Weights of a small encoder-decoder audio transcriber: trained on short read English sentences (LibriTTS-R).
Rows from block 2 of the text decoder of a small encoder-decoder audio transcriber, named by matrix and row number. Rows with one number belong to one neuron. Each number is 128 + 32 x the weight over its row's rms, rounded and kept within 0 to 255. All counts start at 0. Numbers have three digits each. After the name is the row's rms in percent of the matrix's.
After each neuron's rows are labels from the 100 texts, of 14976, where the neuron reaches its highest value: "fires on" is the input token at the peak. Only what is clearly more common there than usual is listed. The data: short read English sentences (LibriTTS-R). In brackets: how many of the 100.
# fc1: MLP up (decoder.blocks.2.mlp.fc1.weight, 768x256), inputs 172-255
# fc2: MLP down (decoder.blocks.2.mlp.fc2.weight, 256x768, transposed), outputs 172-255

fc1.92 100:125112168140126149171106178182161195147095124153100146152128116118128120086139124163139144149131112112145137094140106143095157147049093114150134184144171092174203126119173097124136145109117144140100139166127167154151131167084111095091137110078099170122
fc2.92 089:136109156107144101096141130141175118135175070105137111167091088147135186122108115088159128097164143190186084164166154090136149115096181182109112122139092151105080121109058123103093130126109095098167147140133092079187123099125147118145121143148124126118
fires on: "d" (40); "t" (23); "g" (8)

fc1.298 105:133094126202088136147115061166102128137072105162166130174106105108183180117086157086124114085179110092123152196060145110139066118158118129120182109136108072123152125188110092097154100119169105139097125126068178138091103112158078138183117125126131123125
fc2.298 113:110101175141137120115082063139067107145081085141102108232124118146112145142066107093123133161150142073100184095120157139118112137145122141180112139117140175140138098140134119113174105140175082225126136156151161139090095088151139140110081157136192153176
fires on: " " (68); "f" (17); "u" (9)

fc1.469 101:113070101135094155117122126140114153131083080120115132164163148119105175071108125125119137116171149060109139147090090113098136123101142169133148112136128135108135095133085154071148154141131176163169144108094147119091104098105145141100178176146150151117
fc2.469 093:125227154140139118096081138086177155127181163091136130081170154092144164094145161162124121139170051114117133099119127143124102108125121149144154138136101156128083067140133112083124160152134108065176202115093149119158167107120138125126093112150083165155
fires on: "e" (39); "g" (32); "o" (15)

fc1.148 104:102175139082162175032143120160130096147144148121126137170107156078197139144130101172157160112097159111166083098087151107120127080143167075134133121148095118174157072175119139127109113084110108108168185140096108111140154136173162152080115135157104114048
fc2.148 100:142095111089154080092152097128189129094155162111098124128106130082153085149171146069090075131118112079127115086186096105109152161100193113132125185138149095106083087098130093158158063137148139114106155095164160183100128098145058159133125114169156143137
fires on: "r" (98)

fc1.628 101:122160152124138170147123120173067102194092032104143122131125130141112138137172079146113195125155119135150175119046081078129120111110129109106102184149105116139111056125177160158137174156178188130134097150195167124152136154107097095190089096135080114146
fc2.628 113:138109129120092140098161110097108088124151109147111108094183135079162118080160148122129100130147143120108096098098175140057136065150097087152129129111139133153151189133114132080129119104145169099121092129132129162089099131121147111203153156187072120094
fires on: "c" (75); "m" (17)

fc1.554 097:121115171066105147083158168126131172124159111166060147134138214104158085180136121151137123126152154168104125191105150187125064186097121102077193170168173086096115167136136159100095121195167110119142098134151081098094061132154131125179134120141139162160
fc2.554 098:080069133168122053150109127166148064185128092146101113152131114152142136141154122137090150145126087113079134102136124102131134108152126154114137114166124114154164151117106116139160178110133178115133140152086158102208106111109072121117069118136144074143
fires on: "t" (36); "u" (13); "l" (13)

fc1.176 105:122153088139142152109107146186160132104140163124111168151090137171101168127167152135111112160142178081183140172140068133124161099114157095115095159129088083178152100165123112169101158128165105099146079082152144117130112071195116102102164146154090166116
fc2.176 122:076146129109180098112150134114127024116094098124073086118154093166089108095098117196137120095125090091165113103166112089118100151122101136134134078117138091073113179083104139067086148144094132120201182116095097157127149169180116104124154127130140143154
fires on: "a" (29); "b" (28); "g" (25); "u" (9)

fc1.217 093:141164168153149124089134164145090136038112149090109105185146107137185116103171144090139136096145159158101115089119142087199115092126110139149157126187130135120137195141118200174142125158110100161100096125140099111136115135123088176109127126128120105103
fc2.217 099:124107118108123151117137096070139053166164162179136153134138135124113155109052097082176115191134099174175121150195170178075161186163125150138041154132048146138143094146112117072129214118104116132132156170069153099110149169102125141075148178112149104132
fires on: "i" (29); "n" (29); "a" (27)

fc1.653 093:171198112064125116070157138060133162040139099140167120102121079184166142118090153127205119092166121153197124103175154130129093098162139061143123154086169149100094104098110131128145161123163182130114181119106098165126127082115172100107148121160167153157
fc2.653 096:090088122131136096134120130186173144135108131135124120177173103083147117134170128096131134085114131106118136129148084156166109148114133121130060161171086108073077115143136127133092084139125093123093125094151181162181173139064061140121177083158150060154
fires on: "d" (79)

fc1.231 097:115137117087150133103132156132115106147103151152136165161051073145169069138155076165136092150152165092126097092106126069147183109133155158151088115098096111154056149144100160140110227109130108176145175078175157102140148109119197108172095092129100169109
fc2.231 100:127164139131133091136116118101125148085202048117089201190119189090137202163130120117154134158112098091116118066097168155156183144104104170080121089176148041189139122092111092142127114183116124114086078137148118164076103149128146079166109088127172061134
fires on: "o" (23); "e" (22); "p" (16); "g" (8)

fc1.60 097:077143145148135197105129147160171108136178112136129107099066083129181118108119130109142093110119124168141126088184141079085180121100188101138086152102084096060124124151141087148152067109137123180116125134134140184113154112196145080127168148075056134148
fc2.60 097:132169146097159094186122124176100170128104152132092143099160175125061089189217160126128135160116126162147122102065081168087147123107168129114092168142100152109149084141109112113111131145083053105174169087100140098153106087094079112105163086087126107138
fires on: " " (59); "r" (20)

fc1.120 092:144129117102163158111137115123093126153115123101099142120169147138124092046114148144158117115089153093134151154160088097130140097089076161138148164168128143162138156097191098050099125097143106156145088138148146107072134124190102132083072123096095140121
fc2.120 098:117114116132108094142138139169136140116153095091095092084117151182200137115160113181106152061119120105092170114099171164127061106191167081128143092194135124091117104137136113128086120140169207169140109170156129138117091099061143183106101140160074138123
fires on: "n" (38); "i" (16)

fc1.24 098:112152073131070121107117142131132160096128130121125135163156106122148123160097122181101108106087083153063160101169192183132111070102082156170173086164070144132179089109111198149169165103131140092164066124168093178179139141112105126126105133166122103132
fc2.24 094:141089068125097118154200189128158092105134091159136124051114096108164089117189084186156108107184157058121114098109152080105085173175176118178108091160134083140150090166073103161130131191153152107165131124085127086107137146071162121119127152091095132162
fires on: "t" (29); "s" (28); "r" (22)

fc1.571 099:107131107084119163161125126158128151109139066103109137122103065107110100124118118113072071145115132113081162064109162110138142119125139113126083164121157170131159140132163112135122128120116070074124145174125161127096126204133149090149110088147164126130
fc2.571 090:095170134140111110067130081163161105100135111132085162111145119134064100089123158129083171082154124125129112079072126157114118112171117131087122127168155167092125133162180115145161174135210169195110071083148099113093073132140100124115098114142160117167
fires on: "q" (65); "f" (15)

fc1.609 102:049151156096133169117141102065125114080160112091124131147116114121120119077067134105190121136116119136085076135117111124146126118140107117116108076142119126105138138079117123161211160144140106154073167108167223101158136118149124087131130120171144172080
fc2.609 093:107092092140099115164107131108125126158088133084108111130160242103112103148161095095105167097193146122198126136107109193120128120144140123143185174167164069166126146126108126106137136143084148150133136153189164133142105082110121127133102072082136112097
fires on: "o" (51); "a" (15); "l" (13); "s" (11)

fc1.766 096:119190120180077141101144125219159184095150129109064146103134141208145129105147150136127165139142087060120164137170194122152118165098143126131096102036139112149111084172140146125108057050162156083145122179152129147126134106139125110134138133140102145144
fc2.766 107:081112030081099155123124159114158094126186105136161132141164181068091109189155089136176108114089186129114145134089082172125118185145093116151142163148069131094130142166116125165137142171131106129120127130180105082136132120147154094142158133086152144087
fires on: "e" (88); "l" (10)

fc1.431 097:149174062212187136013072111119152141114154145168095138134148116126112172122173118154100133118135144138057116108114082087147119126131088157078116089131078116164129128136173143159085045176135089160137128107126144149138130194128102169132093143168139103144
fc2.431 105:180102151151110099144135114141153119079073148063100121112109117148133111118119196166104123073153099094180130090129136105143130156068103073129155150166150158112172119072178156132171105157144138088145128149140156112170033133104128199077132106072138147140
fires on: "i" (41); "e" (26); "c" (15); "h" (13)

fc1.621 099:069121167148147115113150135091167147147124102116087154112129179116172098143137121166149113246125096144152117135159170150111134117129126125117182178144093094100066133153145096100124112099151163162103112156120139093122105133126182092233095152103083114105
fc2.621 106:104165158056054160105135155108219149144122216148081110122123102111127115126152109112158123080129075157144115148110096141106143154129100142154075074132078106102087089174133125164068125103147100130191140141109119138110070135161173136101146163100079091106
fires on: " " (87)

fc1.302 100:165090195141178107124100160145163161142146152138144150082141099156083134147120247153131076150115086105121164132128155141098089167094114151116165182183093171122193175131173120126133071029176086136137174123138115116159098180072113094157146073124117092089
fc2.302 086:088131154132123098145032160147158142119134125124075082121126204148106079090179164120105097105145095132193165124113112146078104137088105135191187105104130113069141142103191125099141177153163142116113120092127116089105146133189093076121097156095108115160
fires on: "n" (31); "b" (17); "f" (15); "r" (13)

fc1.196 096:117143086170138123137089123138077085159105092132109123106136135087154131095175082169156148135135158138155111140075081089124104145199124129138140098190160114205113125140075110133065157110102161182091116139113113090139152113125106189121161137126110166125
fc2.196 101:193142137122170087107183187141121165113148097153147112163158120063106173132123133093142128147102146066158099044189156140070141114083149147150140166105134195121195112105079107099164083082180046103167099097118108110109185110137158154134098116087128108122
fires on: "h" (34); "l" (20); "o" (16); "u" (12)

fc1.728 099:137127114162148091137159115178170097086156120169116149132145143124098149074157151146062145129108130113147121151125086121117119134205150106171144087110169137097139133146160093153117195079174141137124128140075130104115144139120070128104101027115159098150
fc2.728 099:122111136129131113117091109114146125123120124123129122138144149122127140176090150145121119137028088149172123099152115082099119145149118159129101115115126061089153134122119147148172077108109168116151157135140179128126137118151152188181177140076118181148
fires on: "n" (43); "f" (19); "s" (15)

fc1.321 107:151120168164156213130196185089128173109100133149145107159127120074120073081170143154126115171160140148098171158160075159093147099089099147154126165107122100114109130126109102093070127143121141148070130141118102112129142140132160094125144131111062168074
fc2.321 101:142116106076113073101120078153095069124137094079157139153146173149076152170129127131139112206098075136133160120138163148152097112183135101118071055125134159130094111106102146136075129088146149141146179111186118162098087115115116141146103130173166115113
fires on: "d" (49); "e" (38)

fc1.314 101:153106143095063150080172097151093152110181142127137130101145089094045133155125163164097109119155203130107112125186130101106120098140079137098124083107122124179112084175094132096105141145178106128128068197134170069168160115110086081111091091129113136096
fc2.314 098:102101069193140111093071131154082060118195119116089139136136133148140137191147126111106058119152153106170102137076117103120161099161108125145109123079127120121108210161080113100199103201113199128135203076077163101160215167157143155121113119133104082097
fires on: "m" (63); "e" (25)

fc1.178 096:100091108129135090117131202150118129164109077184120093148099126143099153120123155096115109144105095089129131112115157152164143135105106116139095091126164106069140167122168097165196151094075101115107096064128090140137143086106123086169109116093055187090
fc2.178 102:123145147135120120149112113189157136149164156096147135156110149114092131116132164157098095148121123161115131148142162075115076156140116128141125121133113159144192160171147093129100195069163125138088095098085144168167077153141045216154090159135126182125
fires on: "n" (43); "r" (35); "v" (8)

fc1.89 104:119133127156201071175134107125160114036160085163119106192104089134145128140144094073124084088119150148143094167131128134169146150086135118098136083165089129187114158117125116147159150144187100163130125124110115137144137131160101130120089145093171129172
fc2.89 100:171128135169070119111082131093107084162153163111192112130112126104178128141117095149111210174086113123124112120137161114111123157112099125098143156153109150049171145100121144086110136120088085110128131114095104163126113042138079114169161148193103144099
fires on: "t" (51); "f" (22); "c" (7)

fc1.415 100:123147143096104102123148061095114116133127179129110145154110157126193185155114130115111177152167143088128133106128161181075157120154130112140140094126114080119114085097079124098139157085162154125158087117093075104161124089144155150128085133161158104133
fc2.415 097:156092176162120142153169078111105149101107134084058098152100186170084159127129137137111090141150030164064086086082104152214169090118106122105108126132132140123115125156151175131108133147106183122152062146167164160117118168129178138081117118124070127151
fires on: "m" (36); "o" (22); "h" (18)

fc1.715 100:069095143180080116127145144105141121167163131145106067133099086137129132115108163157131102137078124148112178116130112113127125117210139160135114126122113137122149133107133146101048100119115126061195090095133111192113173152084114164106123105124043114110
fc2.715 116:176098066140116110140139144101062115117061146084147117230146117123131174142140133130132170106108089136152101135139102146094107118140151133058154096156116128144132176079133146136198126140102177157170116129128138181150101146093100067115073114113118127129
fires on: "n" (63); "a" (35)

fc1.578 105:135160078119164134138111194096122154123152148114113164185050082127128127082159087091145122110118157191085141122135144121106133126155157122083149174127155120100095154122186032103145141156155108155145084138143094089121135059149121108166165094111106176168
fc2.578 108:162140154166158105178176197111121140094144185123136117094083114198137191106161151090165198089154095130119118087080098149098175085102072104153202089149094138122137106089139134099174136143123176153105102076082114150112147170051121165144086130151122139105
fires on: "h" (71)

fc1.557 098:139084113146133097125060195138135114138125081162069122118097064147119132104117134161142155157186206132073137047163127112103124141149101151119140117070136162173146136118091168146111085116118085102132136099130201134098108147187177118118144101123147097173
fc2.557 089:145133155106104142065114161065139060122126105202184155165146211138184154077086130103141165204183102141097148091140131111097156128153115095124123128135144166139122137158137048103076130166129127107134106179155116140083162143069081133087145160103103168112
fires on: "i" (58); "o" (24); "'" (13)

fc1.650 100:099149138109146132138148131148114076097140094094186111124086186130130084151159103126137097107108146190094092164134148113110106134157049082113075160188102145150158128177090150128099104133138149116124139123109148160118176136147061089121083121129137082129
fc2.650 095:137128098138090135119096129157112167115096115109088135164126130100152129146142121134104171118147161113162101106131121119168176108117124168151113085100091133168139136101102120123196137127116173095122074124135130188143153120127139143121068070128069152137
fires on: "g" (24); "w" (20); "t" (15); "l" (13)

fc1.305 097:075152139113163161143148154069066141110107105115164081083128102095143122189118199086173152092142164157171133138188123073106123103157125106152135177153157129142103200168143133178105132084132128110164150086140113120171094086119143091143137099130144175123
fc2.305 112:126110101095143150127133128184149110089118133151108119141159089162110063096136053157169128084113108084096151110176178154137143110139116079187137056128103083142103131086067116116142115142122119191119117221118107156089097082119119078025071149123112151098
fires on: "g" (51); "f" (30)

fc1.438 102:112144155158164174164126134101140140125101061164090144110155196148153156153128134107151067154164191133130157136163173122112122141173069118156120127089120112125092195171093111129079128099151147090139118107135131149138123155096137107099124174146169128131
fc2.438 092:111167143145132136092110105109148093103095129072197125169101134098107117122164046079139143132133157077141157170106177105133168147077094157135204129111146138149204152115133110142103112142161143150086102123162154195136169123101162127136087157127111123138
fires on: "u" (89)

fc1.423 101:155133190135088127123174128109113099111065113167140146100025105107167193151165147231148086141129063158111113212112136173125120106087075114153134115101114130176085160173123148091152071173136082144179147106098114158105109165106124120130096121158169147108
fc2.423 097:150200076094114177117146096162144140145170108117101148096146100136050167104127184095137099152119170190175120125134187102126075069117135126085170122146128099095095106106168141218059180167110174143138091128080135109120152117088111159177137117075145087105
fires on: "d" (57)

fc1.252 107:186189160197132093117143073189187118152109041128082101117091109172103175131170156149172119164104088081101106152174100183212155091105178171074167159103142120126068166125107173107154089150103122178151155086151141145147118154122141170152096097158104171135
fc2.252 100:139046146124142173167076116165086106106110109122184161152118153115127133141163070145197151161134083166163135135090140143183165074129163164107124178115077150132092136141148118125071137187133148105080150154145088079146110087120152083157111151160112155128
fires on: "c" (69); "e" (24)

fc1.647 103:129077075089105102138077130142160175159084118163158186128181147114137122142093119192051129134151163132123094081132139135111104139146136100138139107179137182128119131054075138085073177133132117140095132110107142136174137116132195165102144125133142154128
fc2.647 096:148170101130098160090184074129114173164122138075146104113126109124116155125111119174142175117166141121191150088135064112134133102176087132065102133151133156121051159157082114112149128108117133154164137131187155039120097150156114089104143182088127093134
fires on: "l" (68); "p" (26)

fc1.85 100:124147165077183139116140169129145163167154069159079140171121168195137153150162096068120114082094116088131140101188148100150196102161143168115130158147139070168066172070146128108146064119150146145111143135168094157091043095170085209101123173136107174105
fc2.85 100:127115092160174122038115133111103172168124164126074200048131136051116101105084149153108094105136121113138158161057103096181110120102124173144117128160146134140132149140147109139141156133126111137162141133111130128159138113137157065096109098126113051122
fires on: "u" (61); "e" (23)

fc1.164 098:126053091085129166124165087144142115163133122151125113167151123131156123142070139077155108123188100151130126133141119155146118094114136131093121087097111131108116165168151108125157144132192097105125130105149134054145086179147129158083166110100198110119
fc2.164 099:115143104149084086117154100164114177156193179139150122167128105126184088127104122157071131204112158122115135102144110165100111161167128090112153090144144155118143148071067108197125085084104154122108085165181062134114162189104109148096075155102081127069
fires on: "h" (56); "l" (29); "w" (10)

fc1.686 101:115112110189102089083124148140189144090093152124086127065143151163160155085135137089160133188152152129111102123144166139136130195101128122149130137113130105123144104151138204110149105117104150134148095175090091135158152115171117150086110134123147120140
fc2.686 092:136153161127142173113077110102101108190082094180091142156149094118126074164097218178101098083090149140149187086090052114084128150124159139174087144170107109100132143122169168147112174149119116117105164235139105105149146109120172135121142151160167131096
fires on: "e" (46); "d" (28); "a" (21)

fc1.724 107:130143131087117188120091148088101098125164158141132142125136151174100122143132113081145121165147154147101104086112104134087105077144108187071155219160132054196063140110197144042111121090104126143051084155098131094124094188135134144146112185119123169100
fc2.724 091:166079061129148160104082128124124178095136199088171088070115138141168165158155128081116181141082156153113183183097135150140100113138122094126172104140089163159149112188122170104081096117157084164191030123188106148102164134108081100109127109121149132110
fires on: "l" (49); "a" (42)

fc1.565 098:087116097070143103147157158109073167147050123120113095195088145133123142113159091108158175137124101146094099166108121124114136178131173135137122085184109129131109176084092147084134147051154114168132162140148195025083152116147106092137131145148199121127
fc2.565 090:150132160109141107144147142126166124102097185154137161110144126123139127115107126165089199171163117159107150134114179093104099186095153124148119106104097091137113137153142079084148210086136167213142173120094157097121104147143085137159139154135192166097
fires on: "g" (40); "r" (33); "l" (13)

fc1.262 102:184139072114143130131130131188155151179116096148152165156122124070122074064136161154087134113157070150111119120173134127135109053140157124145152166130150112079126073120103140116167059153093101137181093106129168113135124129134112130199126135144143068118
fc2.262 096:139088095089105136103101126130127183136154189122157150163161130122148219168131109139173127087118171151139173084164106072135121120135140131120076151095008096138130162212146086117095134146155154147140160128169154151109183107134112104142128171161170153129
fires on: "c" (91); "g" (9)

fc1.335 098:162026095131140172129155119097105079145139100084127154168130127104170160129139124097103124105106126132116122098097116132106195138136150188125078153113120117098138150098091110080166221118100147153120105092147139105191124113153105147137139163121175177106
fc2.335 084:146191125165116148087113100116075083137129186199120152142091123119131124142134125091143088120151113167118108126136099165117085115176151075097137121177102144113123150138148136134147078118110154152180128136116189105140108094131120141089135080160149113149
fires on: "a" (35); "u" (21); "b" (14); "r" (9)

fc1.257 098:091145116124096121158170149087110124110137172121150118127170147172108100135200108115150123164157123142123153069185138094153081119116147123060083123101109149132138103167107247113061123105161132142102096113107132145109164133152066092132123177141074176118
fc2.257 117:143090104138174106098143147109134117135097172063172118112135091117133102138062115147156164115103087110228162201059152167118136153126120165117122152139121107085089045174133135097112139125116155112133124175075147033140148125089148145174165120065126109143
fires on: "m" (36); "l" (26); "p" (8)

fc1.419 099:127144116120103149120140166115145154141191135132113082124093108131153091161100064107113106185117105097165101095155016174138146120115144151169125131173121188090052170098091192087138124165131095099124135135121075139171092082117119159103169124106144090136
fc2.419 100:073109149181115095117173106140139133106075114148150132178124142105153170120142147050132126071111168109117154164155162156105182130076096096116099119107088176136135119078128103068167072146089101146189166123094126148114152167087110149092095139186095109054
fires on: "t" (55); "d" (17); "w" (12); "f" (9)

fc1.575 099:123127092126173082130142136134141020142129105121145119161121165113171103163203114160133141158134145134070113123162143149129126178158120163092156161167081119144162075126141126126146187137107122113169161165125149087101117141145146089131108154129145138125
fc2.575 108:155100144202128102124156069115175157122079117163128065124123187152111107090149175118137144072110096141130115052090115147055085120135108101150127159083074156102104110134140185120139132128121139129131127109167139156117200140104088171172107154136162098108
fires on: "r" (26); "l" (22); "s" (16)

fc1.41 097:102148140087156099136160170161095109142061100141100127098123088144091148125157172141125103122125115072196128152112158136146151149103125129156137135154111077200140198121087078138128107142102194161084108150086104125143067192135118200121127113147127129117
fc2.41 090:099109150161146164106112086207165176129105141119081158091129159153113123142148144128129120128137168131114174101123098138175089201095142091111077139154207151144198109153153156105150052155096105084104141126097124100121160150074120097133141141090159150119
fires on: "g" (59); "r" (20); "c" (10)

fc1.227 105:074093172152106158147127138127116104178079108132156160097107137109132099132158089138145140090184161151130139128139129134159131115138122101139144111070127144115115158108119101197144116145142155110107197114161155213068138090108088212109142134074137130103
fc2.227 093:090130116174077153172119109124044142072121101138128109127101184130127159160092098141149110177180135185101130096144134177147134163176123132151148135134095150100100129159102105127117101097045159128123139151106079035165070109076127113142160130164146127175
fires on: "o" (88)

fc1.318 104:079097132171144126171080098209096120091120105157154134120086082131123158063136138106077142141111089071097194145128181115118144189109151162150166104165110126073108115134125108166146157152140174091163114121204116121107154127164114087092108146150140097114
fc2.318 092:166204191138154130099173080120107137116129128140153136105145239077096108132155165114158142120186127159108113157118165070076157120126165093146134143138146138151145147111143134144157131115187094140108140163166149106164139078153200137106155129133101118120
fires on: "q" (99)

fc1.277 101:203109116072102135127097160122106193108156112134106103165098120144131060073089168124136158156137139111187114195122069127143177118212159170148157163086148186073099121157175037106211119157165088113113065095123127131119149077133097132127134200110166158167
fc2.277 094:103064130112165075147180156139143123102144110093132141160080156130102207177149134114146118074152143166145159129130147139165170163108187105060127114158123130145080146112110138127132151147100221087149120123083085079094137180121156132088122121113117154114
fires on: " " (78)

fc1.99 104:155147147088114137082103095113166081169088135093162077129140157110146040177196115062118155104169083084107163099180129109115101162069132118152125098119136066127128112105146133111160132093142104114113138187112090082107149150064135109145161188155097129137
fc2.99 092:098086107120126095113120198111137115129170156152098113160145129177156159110108115155139098112108154111142116062082148172150050128131171083160114149149148114125129134165127156101215127114131151129126144050082142153112154128141092122081091094152145093114
fires on: "r" (84); "l" (7)

fc1.201 096:174120113101209128047192152142087145124146084156153120143148166130168083080134087127161086091119164163147131110174135161133188076139103119126148108088069134087082137175105099062136112182125161078144149109175143114110103173117114113150156153098181113092
fc2.201 093:125111097172174130120049131088182116135140114184080115100082111115206172144138075072123138159147125131100130173095146067141069133114114128093109122116140126095142149136134125191153087170187099125136094162116132116159118150194144073103150203150083193134
fires on: "r" (86); "u" (9)

fc1.594 096:109116178154095129123076130097177151163116150116107091083132126114111142129121125125103096143149130215121106154144138072076150131067126141114167141081205112118122151085091109138105070088157131147151124166160135153154112142091122127123073135061098140129
fc2.594 099:165145115172177112161098164119111069124077120119099157129159117176130087127020083089155120057124131084067164124153121129149079135208140105161081113147130149189158095075155120125129131182176166174140121130117139135116142111104132116117111120107171092150
fires on: "h" (72); "r" (12); "l" (7)

fc1.304 098:144126141144187152114118194064184104130112096074111104137120122096086112136164134146123171104110144139098122120072129126137091114180102121174119146050179177097159170167143125100132135149153127167135084109131127166164119108133202086129063104080137120146
fc2.304 103:077142088116096076115098138117150105121124128142081112094133140120166042175151148140136169114149151166129198113109109120075125206105100125145125124091170146145157148128126087194091103123112105136093167089117096062125122171137136061116174086159136121142
fires on: " " (63); "h" (10); "p" (9)

fc1.694 104:144165175110189165151085108170058134150170103058179093119094110157090129102142169118159101105154174108103170154095102117156085125124059119170129093165091085121170138135168153197137149119113163121168084165116134136135164144093100083133057095171172113122
fc2.694 099:090156140119107144048183132102172182177147173169145133089125165070156094127108062140157135146117116184126104094126174144091124138112177102084133137108143184153125148111124125113150167091159111142048163103089123118164183119151159157131090139165121166153
fires on: " " (34); "a" (31); "n" (10); "y" (9)

fc1.339 106:180187109137143138084087103129119145166105073109115112133119143150072122159111154134137153194146115144111136071144155087127056163137163090112107078093089123178121125140093174081118123128171135154140162147098160084129178107147060122138100117094190123155
fc2.339 097:192111085086116136125147124140143083133131070142162105097131150146083129135145114160164167099104116145096156165130077103083121148131098121176082133034122158145157145132102164148127090138139147140142080117120121122111150140084157100159081066093150112159
fires on: "n" (64); "'" (14); "f" (12)

fc1.523 100:114150108148157130163201102119182120076149101072153102117149096167139194078107134192098095103117152182110150107117166134166104111087134117130148152167101068113104172156139137116134157123157130111084147072163095065134182093119112114162158124114170115113
fc2.523 102:136071112123103170122104113108100070129104160154089175126115135079118126136151126094196103092101132110114166111204095154055163151107135131090117127162113149115129112085156112105129126179114088187103095166149163092141141170137173133127181109130137163168
fires on: "a" (91); "b" (7)

fc1.308 105:144107138067096154102144128149139137121101131111204142109079073138101122111083102134183168163170137153144116119087152115119102148114102105136131107110185104106123175126145113162149157195112096133128121126133194092114126162064087176139105116152116098111
fc2.308 095:148155138139109131144082062112120177135135108157130088073131072087185116118157199163181098172112168203185118155143095120104190157051131082133108114173029177129090164100129175186130093126132095134118190177168102132131163107058098074097138097110108119165
fires on: "a" (76); "i" (20)

fc1.355 100:127119128160193089147160113143107100079130185196110081078160123095135149109173134140109132135099111146109217134191101105215128113108112129113087134140108146126146111134176128059203160060191159142108112158144137154119161128142105120122139116171125115132
fc2.355 088:119140154117139132128124133158069155139108103140133207100152166167181134118074056107062128116167107133128152077107155064148113114101117147161105162144138141206154101076105153087103073148120107111091136113118091125172154160160117108127053096135155099106
fires on: "q" (98)

fc1.524 096:114108119086159125101149159186153171116161065105125115122062139142157123056081094175173093113113139159090149109128155173166092122139187114175067118165089134075094080106094142122101192143114191138083138129119108123150131179128123099153086124165150132163
fc2.524 092:144121192116121101119079130126118146167081089107101171119134126103110094107136109149087095112164143052216112112145103169124140123135105115101157116126119165118144103104102127129140132113204191133100108147136150160141087076043097129079143127102094080137
fires on: "g" (36); "w" (28); "d" (20)

fc1.300 100:116124093079145143122151111130098136118168166129168094111099157154105121159094113104091088089104119106158133142137113179102095094164146127130110140124133136111122158138127146058117084145161193088088139152092118090156158124102135108135203098140090104086
fc2.300 099:116231088136147151138091057144165077092149129155134111167090129093096150112142137112110121077125137121146107112112132120089170102144164172141119132104094115136121137122129138091169109125116116128160162099155133147095130114145125120201119129136126172123
fires on: "n" (68); "f" (11); "p" (9)

fc1.604 095:144091141148115131065157212129070127160131116130100139190139147118113093100170162142196111148188124155148174168154114100100150135086160107165086112143159127105124157137073124152114130176093110120138046133109152115025080202137142158089073135137099185119
fc2.604 091:161107121042110090112191140118090136129139088091110087163160109095114191109188131132111127167105104144077101138103076162100134157070100120088142132121130165159138087171133159108112180149098174085120064107130199162110144142129112129107105162135087129161
fires on: "r" (57); "l" (14); "g" (10)

fc1.709 100:126137163123164125107068145097126165139164129171125140118106105112138123088218076133204163160116113169190173086107110098140153180117085074135128080157101159171117152108174157072166162162148156151124128130112122128059146119189105084114065165159119130118
fc2.709 101:156144104095129118142157155240103145165034171132139071104045178098137137160139159106125115085147111127104134068095090138141163181177150094162142135117121115132140123136126093126140081117142109098143133140115146104101131110123154115122145083128077112109
fires on: "h" (56); "c" (29); "l" (8)

fc1.736 097:158125132140095196089110098112084191137150139134092096123103093112130097068182136125111139120143197039131198100144158169132096181104138092176058103102110112162113097153083185096110117151136149114142126144091055141150169148129156099170089150117166126126
fc2.736 092:208172129156073096129125112092167123153160112169120119136067166153115194185090081130124067140126143149133145064120070169067090178108187118120105103158080081182170179138149105118130092075164142102122129100206192148113114095081098133154122117089159167164
fires on: "d" (34); "n" (17); "c" (10)

fc1.289 104:075113113157120106136059077135166083120107158136087132131083185125134131056129186098100126135084106165181126128113121110193157079088159135162168096131177109105120121166116163170135060159130177107093122155100113127138132164162122154125109085177146102163
fc2.289 101:139166194107133128086183219112171156097141130126111129115150160136151133135139119113110129130100133105116170112120128166111154115106128183166117144151130122134074097162146138113115120105139156106087122062115103137112153129064097119138143146120147112133
fires on: "t" (52); "w" (13); "b" (7)